Rows from block 5, named by matrix and row number. Rows with one number belong to one channel. Each number is 500 + 40 x the weight over its row's rms, rounded and kept within 0 to 999. All counts start at 0. Numbers have three digits each. After the name is the row's rms in percent of the matrix's.
# convs0: first 3x3 conv (model.blocks.5.convs.0.weight, 96x96x3x3), inputs 24-35, a 3x3 kernel for each
# convs1: second 3x3 conv (model.blocks.5.convs.1.weight, 96x96x3x3, transposed), outputs 24-35, a 3x3 kernel for each
convs0.31 100:473531462500510510499531519536505544519466510519414465554568526583483524362400430515460523454492475517525522540455520471498486529450456477426458508495406492582466513428469536503547449544497463538463554520601436566526449569578465490577447475540491436445555495528505483513511455517408551583500632538590490515582530475515492526
convs1.31 102:466420491414496439491553492461445424435520558472468492482531475456459442521512488511533526564465479561484503507512483506502492521563552535501523567532472504454475477463498508545479504477479497448537539608565488516485444491473453451488501469475561493464540469515515520500508497524586584536541542491422439518508487495482437497
convs0.32 097:480477482478475504477467482438466553456501518510509480459523485483515482508471507523505522496545540522494561514527552475388487427436488501526490469508470489482493486499529581572514503561498496499499475526537465528550551464531463472481473465433448446537505482511543472531450480491482610552439586479474519464453442390493463589
convs1.32 103:502464451473476431486552489539460502509424503432515528453501578481460452478462459482487486500425419469503512524527529460575434482453474481527476532549518423491456546548543509493540513403557495494453555515509464502507462465534534526562499529512441465481542475479495570486569452472524467531469500508477525480602499454490464467
convs0.33 101:500519473565495531476514493555526515519459612483510620495517452547536487525513501549469496525495591483479498516392430564467449527603579550454477462487500488454529506508457545607556534575442496416361559506555535502445533538430510477510512441505474502464492451449505514552504474540447477488489510494535484537538552455469497457
convs1.33 097:519522519475540538522485518541528604516658586491449450495587534502489477521480484514507503460492456502505416463481528498495516531455442494475499479523574554605484585567496529535458545486512564481515406473473535542501450516528554551499542531553482459441511485445502477465517469515482463511460486473485462522537454540519502503
convs0.34 090:482529508510553508517501553509549504519502522539521523578567541517558572466520516536572524525492472516427454551582475518553485474497552447469452503535505537468591483621537573542548517533491468452480505529528512534514495483460522489453529553484494483555470478538554478521472555565592526543504471492534564532415558554417466516
convs1.34 101:546492486533464424564517496538496568511554575488458520581516539526508511544579552541559513474470440484453514487476481500455417460529478435535594524523521485487575568497414508555502486447548503495458496515525452471495523465473500546458523495441505496523467479494476531471489509489474520469456569504512519463480490511559481494
convs0.35 097:565529450541465433547500546527461479457508513477498475566466510482456468492483529518408514500503454553528453504595524541504488520418508484479512529496467478486461513463472469527609468490557517543498502458502496455478483536511470463489447497506543501477530473507500517474491470502463525511495532476497471551448509614495574584
convs1.35 099:506448475511427518540486530469430423444471471510515548534568459514564488528522515465448408476510486510448447542523454461513461542513490455461525475502445483478511547508460517509516489506499528481462470468500468532468475460438480562468525539467543534520405562618482519572522503455501494513515476537436454493437546552446567512
convs0.36 102:537498503504477513554566507479456553497464447549513562469428499494509573526519473511475590555531480487480423492437512546514484501506487563499487492507461520493519476504494542505562501472471515510509549616523465460489479513463497547577473480544470492489516493484565573495429508441461641476456557580449448498510550436498595511
convs1.36 099:508483451484456470498479529488550445541487447493508513523479563501558555477596538440529519488499536479491510459508495475446500548502501504469546558500479507488475526445521491491502451481450480508459545467481532515542462561475517406475502478496517479460455574623484516494458548525545537585533547559486433496469499590440616619
convs0.37 101:590531526524465477525410419488525536490577559477515497487449484491445462517435449514506541512565546547470484525525501540473481467413441521450456538530479525557531465425482503501534501569476484521537485524502478516471503496600520468512403461547500485543507579479548574483482442434478437525551562543527482478423510519561494516
convs1.37 101:502487519487495461473441491541538557529545570476478486486492510457419435469426462500512429546488458541538430514523546543578463496466411525493512477485457539518465547498472495507507482557499510480478440512553459564500485483441570473449495497487506368396509409448488526536530502554498575523488429485525464485484506613470535569
convs0.38 097:446531483494529582493476407530460418481490461510493475481451555491463489531485528429477428491490490518481502506484517442435500488460498557551519519558511478587479481502493464500449530542527485602497404579576453481554424502482484487509502458533472502510479397434452550482545516497485545579515540520458432504508459516523603499
convs1.38 098:454525503535517574518552547447478426441442525509472502485485475512508511535551508481497537496518492538542524505452482472446549480504476512441473617501543543536466450452520483490539550513494540605552529471515472510525497475471492546497504501571426497483481492416506463522518467485540433467536543470502493505556561504465477427
convs0.39 093:560545501479594514451502495547510464502466475544528496521509612469542565523501568479539499518556461491498466492493520459481494413448431472537528513590554499589503537496468475527545473482483485562530509499488476462537524584457496472428444499466505538575462482530471516514576516610556501541544555476489477470538467454474470472
convs1.39 102:517485474530442415535486391435442458511534476616521533501516527497463500455508496511461479473448472492557504555538494457476471503532522531521490555483496493526477564539509560479510513458435430515470430442450495426485470469537512483481486452466537510537517450485491517536525453487520511540397423400486497449471515442507447501
convs0.40 101:550543535554441431495541574505480474479498485513480503480538537433538513440478476556484443520566509571463409492504511487436485507440442519514517526635501541470456495507492492524517498596589502489460457512476389491497511537505564566559507537482489507473509497486579581529499477513505500515558554529487530529499540464511476527
convs1.40 098:551499515556510464477469456551497503559502518524517496545564537495528546519522515504510505510536483475514465594521440482453460538518487488512426520508492447509522537482439511545434511413458513503545573480481567525496508486492472499507573504527489558489490504464522478461478570509469546481455493471538619572535565585503521530
convs0.41 100:451450512539527605502531515394501423473454510442509522476589537552527400549484479536530567547505508512453519521465519480515580476493488558549501476483546400496552529568559521436507441537495556498524426509507472446498595605507559542539512493465510496537478408469508508470478524474480483533513531528425566491512553478498459498
convs1.41 100:572506489552527549510521554472432456529424544555464503482468434566530493539536562491549494529546542499534550458501501474502536483588553465482512481471465429434457439483458563569543512557558545525528480480492492443437519473555506592619505538535504449495486541481481443502498472505531546520533459500470486556455551585465483543
convs0.42 102:532481525460521509492513514542538480521487526482428538442517563452496528518516501423520517523482452464471492477482561435532513440488524445517533481488525514514516512502524630418509559461479506475464549613471496474526590506496507538495555506487483536521468506510487454529555468485473504480499526503399495583471498492524488549
convs1.42 105:504470454474516587445512520446527503485478503565515518481491514464482483545475510453481522484505527464500487503598574466510469496463449548442466533525509494495475489501569493559446506479452503582488515546549503583540537446435509473456573454477498479443506508462472479465566502513502535569499473535445507534532493517497455521
convs0.43 103:487474448477402520539457513606465495546510466498507509500524541547515485519482474481447575531497536518466497460444523525539480490483566597438393544505438481513468475446544522544422542538485515542498483487495469483460530450490451448546481466482396471507497435418546532445508437454511531469487563481543488475431492519491514513
convs1.43 100:446496545463500502481496499477449477483470454463526489525547553463506515459527480543476491486502534503506498491514527521481500458490519550478473488537509448550438571502394502448449431443440486499540460498453529466495512516471483503487553451421524419499488504440519609451526498473506485475502511433483470450487503523518553457
convs0.44 102:533496502522468450482511453497491446523519483456529439482527536464465497514563453490499476511530493544539536523482521489466541463472504541525473472514505482508480444466453438414495502457517507536442509603546441421453539496474428453552429523499395525493479487494567512457533487499438518502478492562493464481511514537426500542
convs1.44 103:527493443491441481446507542479409471435457508410495497527520488523542487489457486460544517465503545496517495501463460521542508452517527513566486526569483517569519431481493435523517453475480445493492522416513616575442501534448464437508488441485445551544447518612533483518499547474462533526409507449467488496498521527506494506
convs0.45 095:529534482483489533516478500562488514466534475504507536556495471523496408458521486423494514515555497504569481490449514551531526514552450410531509474502489496459547475463569462554607488571564493423463536451559490543467544511594510447522542484508512479482500470441471522483486526545493501518477472494438532524468471574420495500
convs1.45 103:501518465512508494530510539504544544510443591427457508520482544505519511484504466492501563473483562457501542504508480503443458475461501472598502562622471556519567506519548524544513455547561550539500480502487513506506486466394508497503474537488508499474582503474500516511519516576473461548463504548553536500465560484541478475
convs0.46 109:511501488523491536423434554388421499596571448523556444497490517466459495375478524465486460474465500586465530519398551419451557515573496541506470549529465509525490509505523468494495475535537506528473475530532509514475509460478563519509472456426546481439559541479519435461443504566509499575495518506474481570473460485484463519
convs1.46 101:451528494460520527462523524513512528528508512455497506476430523505502482487507490491530511480471511428508539470451430496504532480496470513516450553493497528533517525612526522543500468451480501490517507478420504487420503533511522512486514461512467524489462525546454421529475508540490514538469464489387466477439484539535485509
convs0.47 098:541520440499460520559478501473479492474493515571493489531478483556442489475483503508511475500537544505498447447450552490508531489503478452552558383446477547493510512487546514509581412524459465447532480455463485441471515611495503490489419509475489424451598584529515528559527498520465442492526573507504498466481538474562535497
convs1.47 104:508573559448531505463477473513605507529564514544578566518443515522488563475482498536504529422491427516493489489533462469470409480499451470483472566511522550522560477486476511492452534531493519429447468475528494514499460492570515520524565533560538507443511464474532489513461495487470485487446441369472527464479468492454409497
convs0.48 110:496492469561400438459462503498515429453456512472565567549495511541487473509436514537514497486523450515508491520505457531478433505510534500503485454466464511494513417513470532539476477520475476523469511467496464495523482506504496494489457482522491460513410504533498504538406536575432582575509462419549450475500461518535525465
convs1.48 104:522495482536471475544508498465428491485501523507520506474492524470519528504489485468493496452473491490487502518461488543476506485505519505513518459464460492498389498490483505471518484478509490558531533498519503496473457538521494545502472494488474429460551489462512553512522515496538515576531551560518527503501507470477489534
convs0.49 097:446430440512512536480433497589474526465488460518454545447493471524551483515512467554539549479478505527426566528485550453392506518509491497451513477478533535438537431495460511494497515473506455470510544514525512519514503464469453454437587542459451477496499504463539534526473518519479477541475456533432517538519554547504531546
convs1.49 100:571498519498523534469573514495528459491539514477542447457481442515534472489467500490500543523516519499486460468502446486500511483525527464566524487500516489447465472495504537460458549526488566498472519527534488450511573511456502488545444461471475502603454467540454447557420579542419481571495450539501569481435540500462497526
convs0.50 104:466534491534513538444540500449451493447540516428593607471511553487561512539446429498490517471550519504602535515490559572418381537527500526478488411508478491502472471474480489506468497564501523471556514468474484394492545505515493491494497491516457495451489583554591590586505482513521440537546453480488521514564486492583471440
convs1.50 102:496472455512487460470471478500505545514503480490477461534525495531540576480514487504453558495432481483448505466486491485467434464504494515553488480516561544524551486497494516476540420489496501463446500517446536543572507485463535520490523515474470521482481400623519467411501522577446434506464469512494449374506516482513610538
convs0.51 100:488514513495482537490460504504518500505526552491466505517530551482492488472491464437539538473444515531559438554564534528543522514451462453538384529552492478474465501508520502500476471484514490458499494474484487484479458490489440518549457458450484427534455510458502590466499476465429535498460593663493554496499477554417472513
convs1.51 102:540518491490480532516549517554538444526548481533480499491476514464464464475508444509475513484503498528495588506509489468499537498466497450514539514506541528476532535485459538497484490440450451468519493447424537510499507545517465508560451495432479522581469490492442505410429533569456454582496490476505525558490471449481495512
convs0.52 107:541520513474501549496494529469507522484540508477476520518464523496500527549489451489507512585562460538519500473385477516442505455465524430551548444486497541575503510440510539519486488489540517507494514434490483432534530518508501479487506509481537535500530427512570430503531471543471491455559480510486507566457474554511494565
convs1.52 099:408479483480533537583550458475486502445452491500518470532509506471508514451471450548515516490520532480529568517518539499492476485502570508443495497505522503445490533528484436542466464517439544461490510469530473522467457524562487521558501469461533500433539534452475511498471489430521531528457499447466501491491440495463486470
convs0.53 097:550561410489536582509496562516517548474471537480483473519540459423468515427560455462501529506502503496532493484523469441460433495474512506469511494392471568519406532556556493488495490459486518473484523462494464509559540517552450448491458506549496508496557572459443492451507510521507540523558498487523473439551434504556544604
convs1.53 095:482552480507552495516513473489480506415543572459458470525488527439573494532591482529548471520532484564579511536501455540483480552475514523539421505499487499531463462565490480487496486464435582446499538484499479508466417440452479488483507475534493496516518461502555456529473529626500501534586556579457496503485535461510501458
convs0.54 098:549530496573494492530522520422496486471447532396444521475444486560516453559490407514457452473512539508546509527541471516471592496485485468500533543516498457547494578507518535456468604538421575446532508529520472481484468489554484463545525474513479498503498462496487486500461457499508499511581556494482506527504512471495503572
convs1.54 099:520493579569551478565513486495485418512426433513441498504525460449439528480451482531487520489531494524527457506462483487528505540577554481537528527565515471443455516470513503497501502528495569497500505454516484509447465450470501493504477518452491450425532480440534459455467444483527508515503529531477537485460508562476487585
convs0.55 096:507480494492482511509464486526527463535427513580515529441535466463465418490507502451519468508445512526424494515536498607597519498547556475502422482525486433551486519450559520511579476472519460511564484507474577536547567527513546510500530473483487524469490523474507532495505516530488486532546456506488575619486504528424499464
convs1.55 100:487514428533521464508559468435521503418531460525537455458459502524528490522498516527528441484533467526529514465396552353409420432485511536460479544547462540525516529467457549509501520516461477458451527538497462417519537498482516482455516555550513494450550492509439504513487505414472430466461451476478517523534538474521558527
convs0.56 094:518472452541475485504528525525502549526538515534468488532565582549584557485520528499441517536459467525457407467574451515526484477485470445524518423412513464460535506546505498520464441445497499474515519446518433429456548497490516513574466494481479516525447500484472457466428505493485540481519502486466493476476509585497509553
convs1.56 100:518568545483528479502508412496483480540514486437540516529505519524505548442536508490495554462544487473523534453480514474498448568582582511489479565536520479458522489499564484480528479540480436467478535501524525461474430490489388533509508485524504517487485452500516430428516517521478449410439483484584533509490557555492526484
convs0.57 101:477514512416475486462462559481497510454555526517514480492525490444511532525436446578584538525507455502434448534508506531453428492478495471511467477564532523487566478412513524552535474494561507505521505516569450402464477525508463462505445515528519505491499548434481459429501452484433497527509541491429521510577523557494600581
convs1.57 103:619548485525542531502490454496443483426494481504541466514531467522523514523488530512520535531557545478502503525477429530483479491481517527472454515484479514472556487490542515499495544598473521476514510514571528479496486510561500534579480519521491554450522538549503473512473484522494440486522433505504467569499510504509490548
convs0.58 096:465552431500532467453455534505495540525500500540484442511472497454573483496473517445502603437523558472496551467478492456508490521441539505480501487462518482507405469496526458461471435407446507483457470514485432416528464478456471557582435608588468508517467492514495448495527469511458460471503415484523446508470522458516514498
convs1.58 098:554534502553467407544458405488405395504489454488507522532516494545500482497509497500554440496558490512545473491540492495483517498418489530482515489513481432461490456524586513563543467515507566526495563444484448475475485502621513491576488451450482503546475551451509474479507533465538559517486495449502521448470502493451542502
convs0.59 095:465460482530507494581497431493454520420488485471466456546542514486523481499518478468491454479517483465438455484494431540578543549489531496466398397418467549472489464478475492520568505536530475473489481450500534512452471515537532558472429479502397502414477481547487481506487447480515450480529511509529542530544558489528468527
convs1.59 098:460456535445427460497519491525446405502461453480510523544518503551446510455448456484521462472487534581565557458540472520533510548590542511471427446509574554482527545440524499495491531492523443490508508445560500476505479460526474444422491444440522504518437490457540530531462516410482482437507543449513507480507492538468574507
convs0.60 095:566492484509568462499531518555466468491452467493487440457506466524530487486528445528481479497493466539529452468481493509478502510465475504469472531436563556480463465504514447470526519425544502516500425497508561465447533536526539571572479507462484491419490469506564430472494505560525548592523428513535531482544510508448523521
convs1.60 097:484537525592521537491493519445471508412463475467504463476431520504513526493455506524504484482440500475497465482413466533479462520488508528516503515472530534470574498446462438501476486471436463492494430501545474450437569585526485498551533508480427572574495503521512455562559541510474547509511550486523572529525487441476504508
convs0.61 109:521403457516561505529539511479580565460507567521481529429583512450519548471513450491515510436495492473474491515510418499506534469497568479549505487518552513478458442475589485449492483474499461514507510478509515526519440488571488466544489500512471610561414509565513412439486477536488485536494492504437534562449492638500418446
convs1.61 106:494535516508446514474480503484591434496560511470459492522494446525533480553454479535555503483493531440477480455465509473517514492520516484538550467461541473436456442499477511480475476499519467452486484488519491480468514502457524568470472496478486569467444562519454549567449516540570603502480505489489504506475620515521550618
convs0.62 093:511502404459466461512538521502461516466541564503496525403438414512553495513496466508543535469508557490462483541494525494464522448446471520493549487489488452467506519579573511519480496470470453498461501472447456394471503588472586553481566506464484422496489498508504451532530514506500453542539551484551588493528498499479511424
convs1.62 097:507555584542482513504442500520610575501529601446544569465511557495506573482496498464505461542493455575493500428463491473555596533563573440523533484510491493530497483478537489476483465519529469489542522506455451416445466454442475516560540476574451497463494531534463512514565535514534574576520588534490489536521536531479418529
convs0.63 109:478445436490456535467532524518518498526366385519508433480521463456499528459524489528530491546546543505530520516460514459479509450520471525461444488493445475517464492530490481560530490571494504439466448514450512447538492528527447528534505495505478487437542527466459501466532520456538450475503505594527522501520433445520424512
convs1.63 105:491468472506480480488474460503443483492440455436466464496511521519514474527497519519474472579540530511517487556461465482502461501549460527495522416451480441513465565491469536533472482483527463470439459434447469473428542518517562560493583516510465530534519566574499516534460518471520552545523502521494433440478465466521517548
convs0.64 094:513538453534552528470536590490464527507484513495474509475471470541537490481490561476475482468496505473477433505422453449482491466530542516549553456497516528478466534505460518541609482570462532455468541515521458501494482511477531453434506525497477430473455474481510540484493492462542418486456458462496478547465471495470494538
convs1.64 100:462509530502507486520503514528470513425415487478525503533512520555550525496505491532538479501505512497470505471520503522601542563616494497482487604548486497488411518496513451499546537544474521444495521429484477447536485467438459461478463421501561507454534503516472524458503484474451565545442565511519501500512484477484519477
convs0.65 094:462473504495541465465504450466514525474537539481448374578525465592567564566619446556551563475482548475470521467437423428513472539513525549490539511498495455462518470489539510452428474513495448473489436434464506536523559486517497480481477479494495491534495468464502476451449507479506461466508466457482499460529474488477515475
convs1.65 099:461481471481422482509419483520423463512459518492475460496511447515529544462508523478512566492513525486534495476452486509405483592477493533531551539486517527516492473485527522464503543530559525489504445423539505533524424519549483521494495518513477513473517484438535505505528446460453448376464474459530492488514537502510516574
convs0.66 100:503544533496588441496512438523561504566514447505436447497505519472493494471475487482544472450504503475477465500509581543486465515495459499420510464437498494541441520449527586503506495480453520526476483475471492444444557502507472545457499492522436529510547461445561603499440504443482455520481466442411558492546482533507528521
convs1.66 096:472514485493529518488509555502539476525534470526468539510563506525530502490453436487446407493493469570536500463445520498478474434507458535521442508488552493490515522520606542605478517550576569501472485512472502486495534503535531510461482546470535486474487537492488421507521503519480428443440361498452482474515543501505478596
convs0.67 099:509513405572485476545505497502515558474471568489513553478469543474450480496509487484531460422521546504496521430505511485446443516546493565572510432483533452512521456449540468466533465432469404528478470486444497426466544458525476535466488515486507567473459429492451506547487481478496497516500540531511511466499487552437504583
convs1.67 100:523426464476512516507533493493509435484500479489493520498519412579506443520511450504520516480506505515439447506409393448486451517457473529500436498450467512418405524471513480529510483542524527546523540509508455463464539555587586512547472472439454457512461427537477428424459537544555510518548448438498503564477552512473481515
convs0.68 090:530555477510519422491523506488488523484461479407466422453551465416547495453593474446453440557493553471473550501618526544571513491501492533548525456486511478543472461487485528494486492501475526562563518505541518505469468527486530449448538543508530438454470486469473473464527519519489495514506486457464528469533554510483506545
convs1.68 114:460461488517483482489477533416414477506475524535539561432488465452529530464507488504560540466589521502509487500505515537581484496425530482523464527555531505514448444481556507487527467484549534529552508528541437531492505478499499518499616505510517465444481459418510476505471479456476477531472501517509518502578503499546446459
convs0.69 106:462567436522454460502486559491497503463577542526526495513528572541427416542472453474453476471445509521540475526452466522427454499542497514504551472433443464460478501469507504513516550470463441471419503488433429508488479509527481557529449509500565515475486486494493510497554476466560418386544496432487490542500521539579493484
convs1.69 095:491569484572507458517463473551530543542549569488491474490481450471510461473437440515485461507534465516550525517593622571573515586528428487529515522571500470525483568492435495514439497497509437444502498552511554573569529495534460527622549565523435523498465569526517562502486450415434454466464506520490512461516541558535537532
convs0.70 093:503494486449465576492460493525514464513491495505516498404491579518518544462484501455469443485486544415528508453556547438590537476513503455493475452526525465544498517469452497456437530507528549459513520478477558524484495516577434559574499538470584552531625531504584540501485476508456492443442501532470522587458540534471484450
convs1.70 096:549510468503527493527483453457527525488510516489545515543555533531597519448602514459524533417506490514526520521531495565518442495513447436425492507465474480443526411484545509431564555417494504391468489401445447435387531502506528541583522532535529466448537467412541534467483466502510458453467524482493523419476543468481542481
convs0.71 103:478495511513518513510494540496461499559494481513509442529507460558504448601537440437487541512455499486527482522460517393529484466510548507456521542504549519487515497467472514525477482511458527467519511502562494457496464456461631504423542542500424462489566529509532504491459494533415424523527461550458499541488392491491503473
convs1.71 103:505541576473464454448375518526560514449536531436451508540530481515595549473505559529529505546494497506523497536510468487513514492487514536540496499475492510521506544491534547486485486558552502507498513545556485552531555493501542495447519460506509502477436562545447508588482530510505486470582492492490483470433504494460477445
convs0.72 096:391512537430524604489555504656514604554496512607502502431415578404494549519555545439460529439490521532507513497473506478459533514515516533541447474527527448517523471498530556487416421498503501396485562530619491476456586578470599562441472549520503503463465466509482509482467581557468502439520437429545527526494555489451541478
convs1.72 100:455453480514466481468437495411478474444446433422501437475478467482524554488473466495477406493507489417465489480583472456514492496466502515509515563492488510428508482469501517477484459471501553526533474533488486513458556511528514456526488459536481501487466545495414515502463532490516519580463445491513517509521505533484551599
convs0.73 099:454428495419549513520518505469475509473543495522519507522562510489449503428443453492498557474496515506460511473501489502497479552514471491485416497544540488559481487558613503469593421503574471542544461481472532462533494482449456469514446478508505490504497551459518476496513492505481460473486530479487448465453548524572627556
convs1.73 099:541507462536514563525541519494522449500525541503484550472475425469475469496498479481454456466512484403465539523484537488521465498472467466512570458480495435466467506514506535501467527483482495449474479493491442496507508544529483544534526516493436586462525481491504595588532472509507484468497472482499502532456504552498526491
convs0.74 110:505471562467471550529553480464527456418568514530570455525400529543471485526540569513436481487515546458518531486483526497452461511542528511495591437461486472456477521428514493535509503457436480538423523409380524432532487499486485557505569495483550488426533481495481487438492474503537494482527527507488514503504518450552510508
convs1.74 105:401444497436517488466517510535526482468533541491449484478525527503494529460493556517475512517470519511557502487584588508520502475479442457535509455491503418442436533513476447421545463499491500479491518478453476480487533576515520494518501502490522499506522498505537514523467539561534500540498494537502566454468557501498465492
convs0.75 100:428474456433479486499436484517466452489560540516547506498461461506547512499491438578511432474482462560477454524472585458444520420478568530479464488465457489490496497517507453470424517451474497476471463476491501463488493478487426474440464471477516540500448445516519521514491471442451539468454501428511406506476494512487507457
convs1.75 094:561574498548531471530491414521495555493470526461499469496511481525444510512433484384458442499426496529528533519563481542541498496483452463475463518452529525538553444544482479463518479467506510494483491467476618439493509550499483489612547515532528491444498463482522482461600420479518396512529464459528471488464510509483533498
convs0.76 101:515534497474565448473511469504436448473477480466547462457496455569527537484458527443468453484499500517527548439407368506513459530486495490497488552451410523513448528505496478498502494455415483446516592511525463449528481535547474533533472500537475516462446472480541479416443554453456537496455486494503427516480463514489552498
convs1.76 101:579567450574466477506518499470411438526466485531524464486557568575556549483537535511534545493515504511460439469429450519488493522488545519481465548544530527511475460403473443434528420447509553480449493512479555527481513498485494510540468497496474507472489533543478540543484484528509460499472475450534519598513529536512535463
convs0.77 095:522524489540419526585500486528438455518471521488448486487469488522514469457462465459518560456447500425409452510556640525470552458518483497559500459468520508572492488550524490492453490501467540586537521475502481464393474476384477482524537503468481477433477473530537530591503463479505426453490542524503579491487514514521534513
convs1.77 109:437505444455565471507507471448486523445470519471500519530458497517486495514461494513405467477442492538500508493494521484503502465488469542541559486589528508519499449529529530518491439394506483544526456462516557565644512567519422449494472416538564468488595425510545392512538608565554520502480433399512435480519526514483419567
convs0.78 098:483470435551588506473479511562503543587534525423491445458527487477531547442419503501511523540574446460570454492539538478483586495473501475499489486484519499510498475479501521381467557482464452453522468447506559541531474458511479518457540555490502470487555494512515524540527496597451459533467534522486466468488473506488499488
convs1.78 094:492554550494529567560550505522524509529467492514491474520538513483559518545536559475481546539517559537589526450508436537530459461465511513541516497534501480501498486494484501560483475483464494460480505501480508479487508563460497528535460495491397488460490464505472514506477436500468433497486516485514493484483549530520462461
convs0.79 097:474485513537494535500560533466490421426456443494491482472474505497474517479543499584486492531530477510501504480539467434479528458520505532466478439439417488463415507520531497555476481438518521473450444479521498466514471567458430478488459507462558573547541504463422455457485519483520502432451472501424481564508477518504464501
convs1.79 091:554458507507554469535558556425480501456465440532481519505490500527598542506519522568546454555525468541579515509442477497531549577486476439476413554512487486510457477505449623522514482541516488525440504516487507474459492450549502448439460456478459545546482532484523510515476492496468463382489478532481457445485393506503504517
convs0.80 097:558470446506471476487481435479512527433514478484476590475546416551505403533507486508520474526434503522541599468493485508477565509532468543503408541533388510512503510512477543455418537526485447501448483518447476519553561491492447511510448485453552514496540481508482506504475532529550467418512560520545531519532448451617459475
convs1.80 102:471493492467491440494445503474544474487554551426498467550511504519473516522475492515476526477509574498489512455467529378496539531506525540533525520476529490535625512445509455433523486485586491482489516475532467475556531485494443550544480480545491470551503494545489515474444494460534488453548483544437419436449423469449482448
convs0.81 103:445548464500576535466503551518490530530503481462526511490546495486478508442433416420490536552510470464516414493485563459535488450451502488532451506558461503506501550505498479511427497402468520467442542575449472490457417482461474518582512475490533478495526485530440557543495615529517587507464570510467492512468473533516484463
convs1.81 096:480498490595527502573489472486439453505519477520511475509515540466521549484435556437531517517496537494503518448399508468438505410452477591445509549455396499443494490503487450519538499593524529501475590508506559520524506533485439450511524447485499518600522512475541579516486419520568538519573434513548512510536516475547482407
convs0.82 100:498444387511538541488528500542552484545508464545499475474544508502498441479500522504523524593558605548474490496498514456452477463492504553492450541458457506456469483489490479497507471461461486475579441461454479497564493488601459479488489498483505455486498526521565562420513493517441418435524468541528492534431436483422474511
convs1.82 100:460465481559511424568507517455500538539550552516501488503516565533575504552536597601595587540542533598556554521460460476491518439472496494475497481502488453469434493534494500523484576520462596478469530487444460540479511438494514424509493530498463543564410513568492546547491499532505495472517537511478435467460467541517535532
convs0.83 102:526480457507484534526552561539488610590468560467424456587474511497487471442468500509483559466482449541508451560505463509502433545539543493511506503478619510478509484476485529503468443437477505527496416465503498449491516516469502509557437493463513528457476474522482445442425429465494544500502488476494492462484602548516478538
convs1.83 097:486477510517511474475538504557523445571509473471474457483501523523535570516540537522474517503471492458479489515500471548545409468452455465500548477520531573566506542501517475513470435491467442510430486494489479466547511434485503512480541463469541547532483525604476467501492552516484433530440443497497523479555545560562516557
convs0.84 103:506605492477463497457473525514461507454512529433436515504527573495430448503486433483493555513451441502540509500518512543493416559470506527487496479466410534506437432492526504492506510456532487493501458513479549480568496474550472446527473495494514536495498513475550511511552528483452504508502476451559528523459489513475527519
convs1.84 099:474529498476486499548432440556513497519425484469507495478484494509475509467422463569571496523576529525571528507493531485474461551492446513477452481504504461495545487479460485500460490473507459508526515521554506545506525526513572469466510460471491476429465594518463518495523520522516593543534577509552521574523569528502483478
convs0.85 097:490506567461507619456486549500462482481472511506484486470502501455504507436399484501473569457461522505429506517553523470505556502456513509502544579557533547527508504467464475528464523543503506434479541475454449423472472497488460458508483404442450490480461506495493491451472468481487520551544548448548529528512479464421489523
convs1.85 095:547531565522524564473426508485453470499524521496504506507500506438456515490479476458505428454502435491494389518544496462488434487422473451479534541488497546545573465518479530489504472450480534461471529428496466502517489548543484469511517479422550455444542470464562449499526434453503492420493479477490481488485507462579490485
convs0.86 099:410504544437509598510520469517518436545479500589512502411520517465509538517516598487483468477462502500514486447466467530463502523511527548462528483483506478499522552553430618515425553470411519578460428508506498506510443484498493548554509537539499527480545498430467422490548550483525467461451469443523473489397523538444473502
convs1.86 098:538487510525547500550576538542516484527542455476485448541500473491522524457454497414413454426429507507408483476467513494494559490485498592504438473476463478472474495580524584587491531504529506474470489524496541509547520518427480506582487513516485472616482498484488461504555491459467484490452539531519494469437480510434489446
convs0.87 099:507513511443539470541503547466512483469502471467520512507474520444500471520516464460517544515475530521515563477457506461458444505576528437538492399418512425411507495456428531454468534571570459508475491506520496380459503522461498574498442477473472455476491474472534492451484505504519520497542574491427506532527506471490450552
convs1.87 097:529457528479506546500531526496495568571593539559499542499470466502486475508526462517516496486500490500509526545477475544478453426460469507506479466487464478468535526534563493519519496492528486534498504444509529478490511528512571461487535553550485489503527439525487466500462476506462522580520530569510475535493527497430493595
convs0.88 100:439479461528513462494509481518544501548574527520477411481524463475522469434491512509483516505497522508513525560503556519455459503503468496569490466404544496449515438476469508508474511524522529572527438496468411479517458460512510449493452508454473499519429479440497561471527528495480480482461412455517461498559465486471439455
convs1.88 100:476534490504513519488508459518542538434489551502451449539474463497502492501492541520506494500506481454461385523484503473515507507543479497501498485515470479459455585549511520526494496487489503501483421487516533468547528497533534579516486558522415509585443548569419474482475473513500424484521495568506549482512494403479399395
convs0.89 097:552447417493467493548450495514533539507507518489453485520512473581529451468532476528507474542556531430535432522499534435501450481487484497496512531455495499489472554566500502482476532496433530453521519524530495481539549533464564538531500558463453493564456480555503542555517456529479496487571543515561550469493472495498524537
convs1.89 098:466473521493515586510512489542571447498469483505532458488477549570557486486533554498513476484495523470416412492474495510457479529464514536461489476500460535574456479547425505474446466387434535481469493535517576552519558550589495538506557457557486469476513548500469474494515543479508503604436470429506480526596562561471445463
convs0.90 099:516517513510455481509493467547443528555539503465463544503543529512546495448481535536601523472515556471414476473499551414551534507533489462416390566501542595613499496489526508466485520463401472458495426412493489457436492534511483564528515526467552486500509522507573449541471503442475543589434549569463529479477533485533545525
convs1.90 100:475470436508528438563515430463532542556540567520628552468527460509537542527525481501478467515483496498512465477498511493487525480524482487488499491552575565581525459427518467446438458466476537536534501484519530490495509598474483527541468424514476486382445443411521560497532558484485565506525523487493447543465486480484450497
convs0.91 102:509570530517480484381467511484476470531566522523571537473541514452448537465499525514529489563501514575503542532447472466441473447483463466519522492489569483498487482466443533476443520559576500539525438482521446460578523472461546475492462426403533476503568520491478489535478549500462493518559469514488459509539524514508534507
convs1.91 106:494512545521534522577548484537447496623537482524511519554574513499526524428461491479467514459560503519536522514517525458523537492500522451457550434524567513437452485538528530502494516474524467494516557519489560457456513419447498468461524545491484482482531487384480461377496466468475469520522455481515542603527553561498551531
convs0.92 100:445540479545580447479532450482459522485493551515451441510490492485497473519564492468538549487489487497491472472484522506495505503526511450534494456545480512497451513488481543462502503501538479509444491542503490560517522530515493486549443444558468485534460538608501572561475470561473499549535542566536550465516530452528513502
convs1.92 098:491554579532503553520528567460475367522479442520496503509553507480485479536512500511489476510502482537530489597551496503520539527501512470497509465467468474502463441530465514501519503535517498543514493502570505521530478557561488539491492485467380463551468555604486507553458542507448489455492479499520446440501452432412445501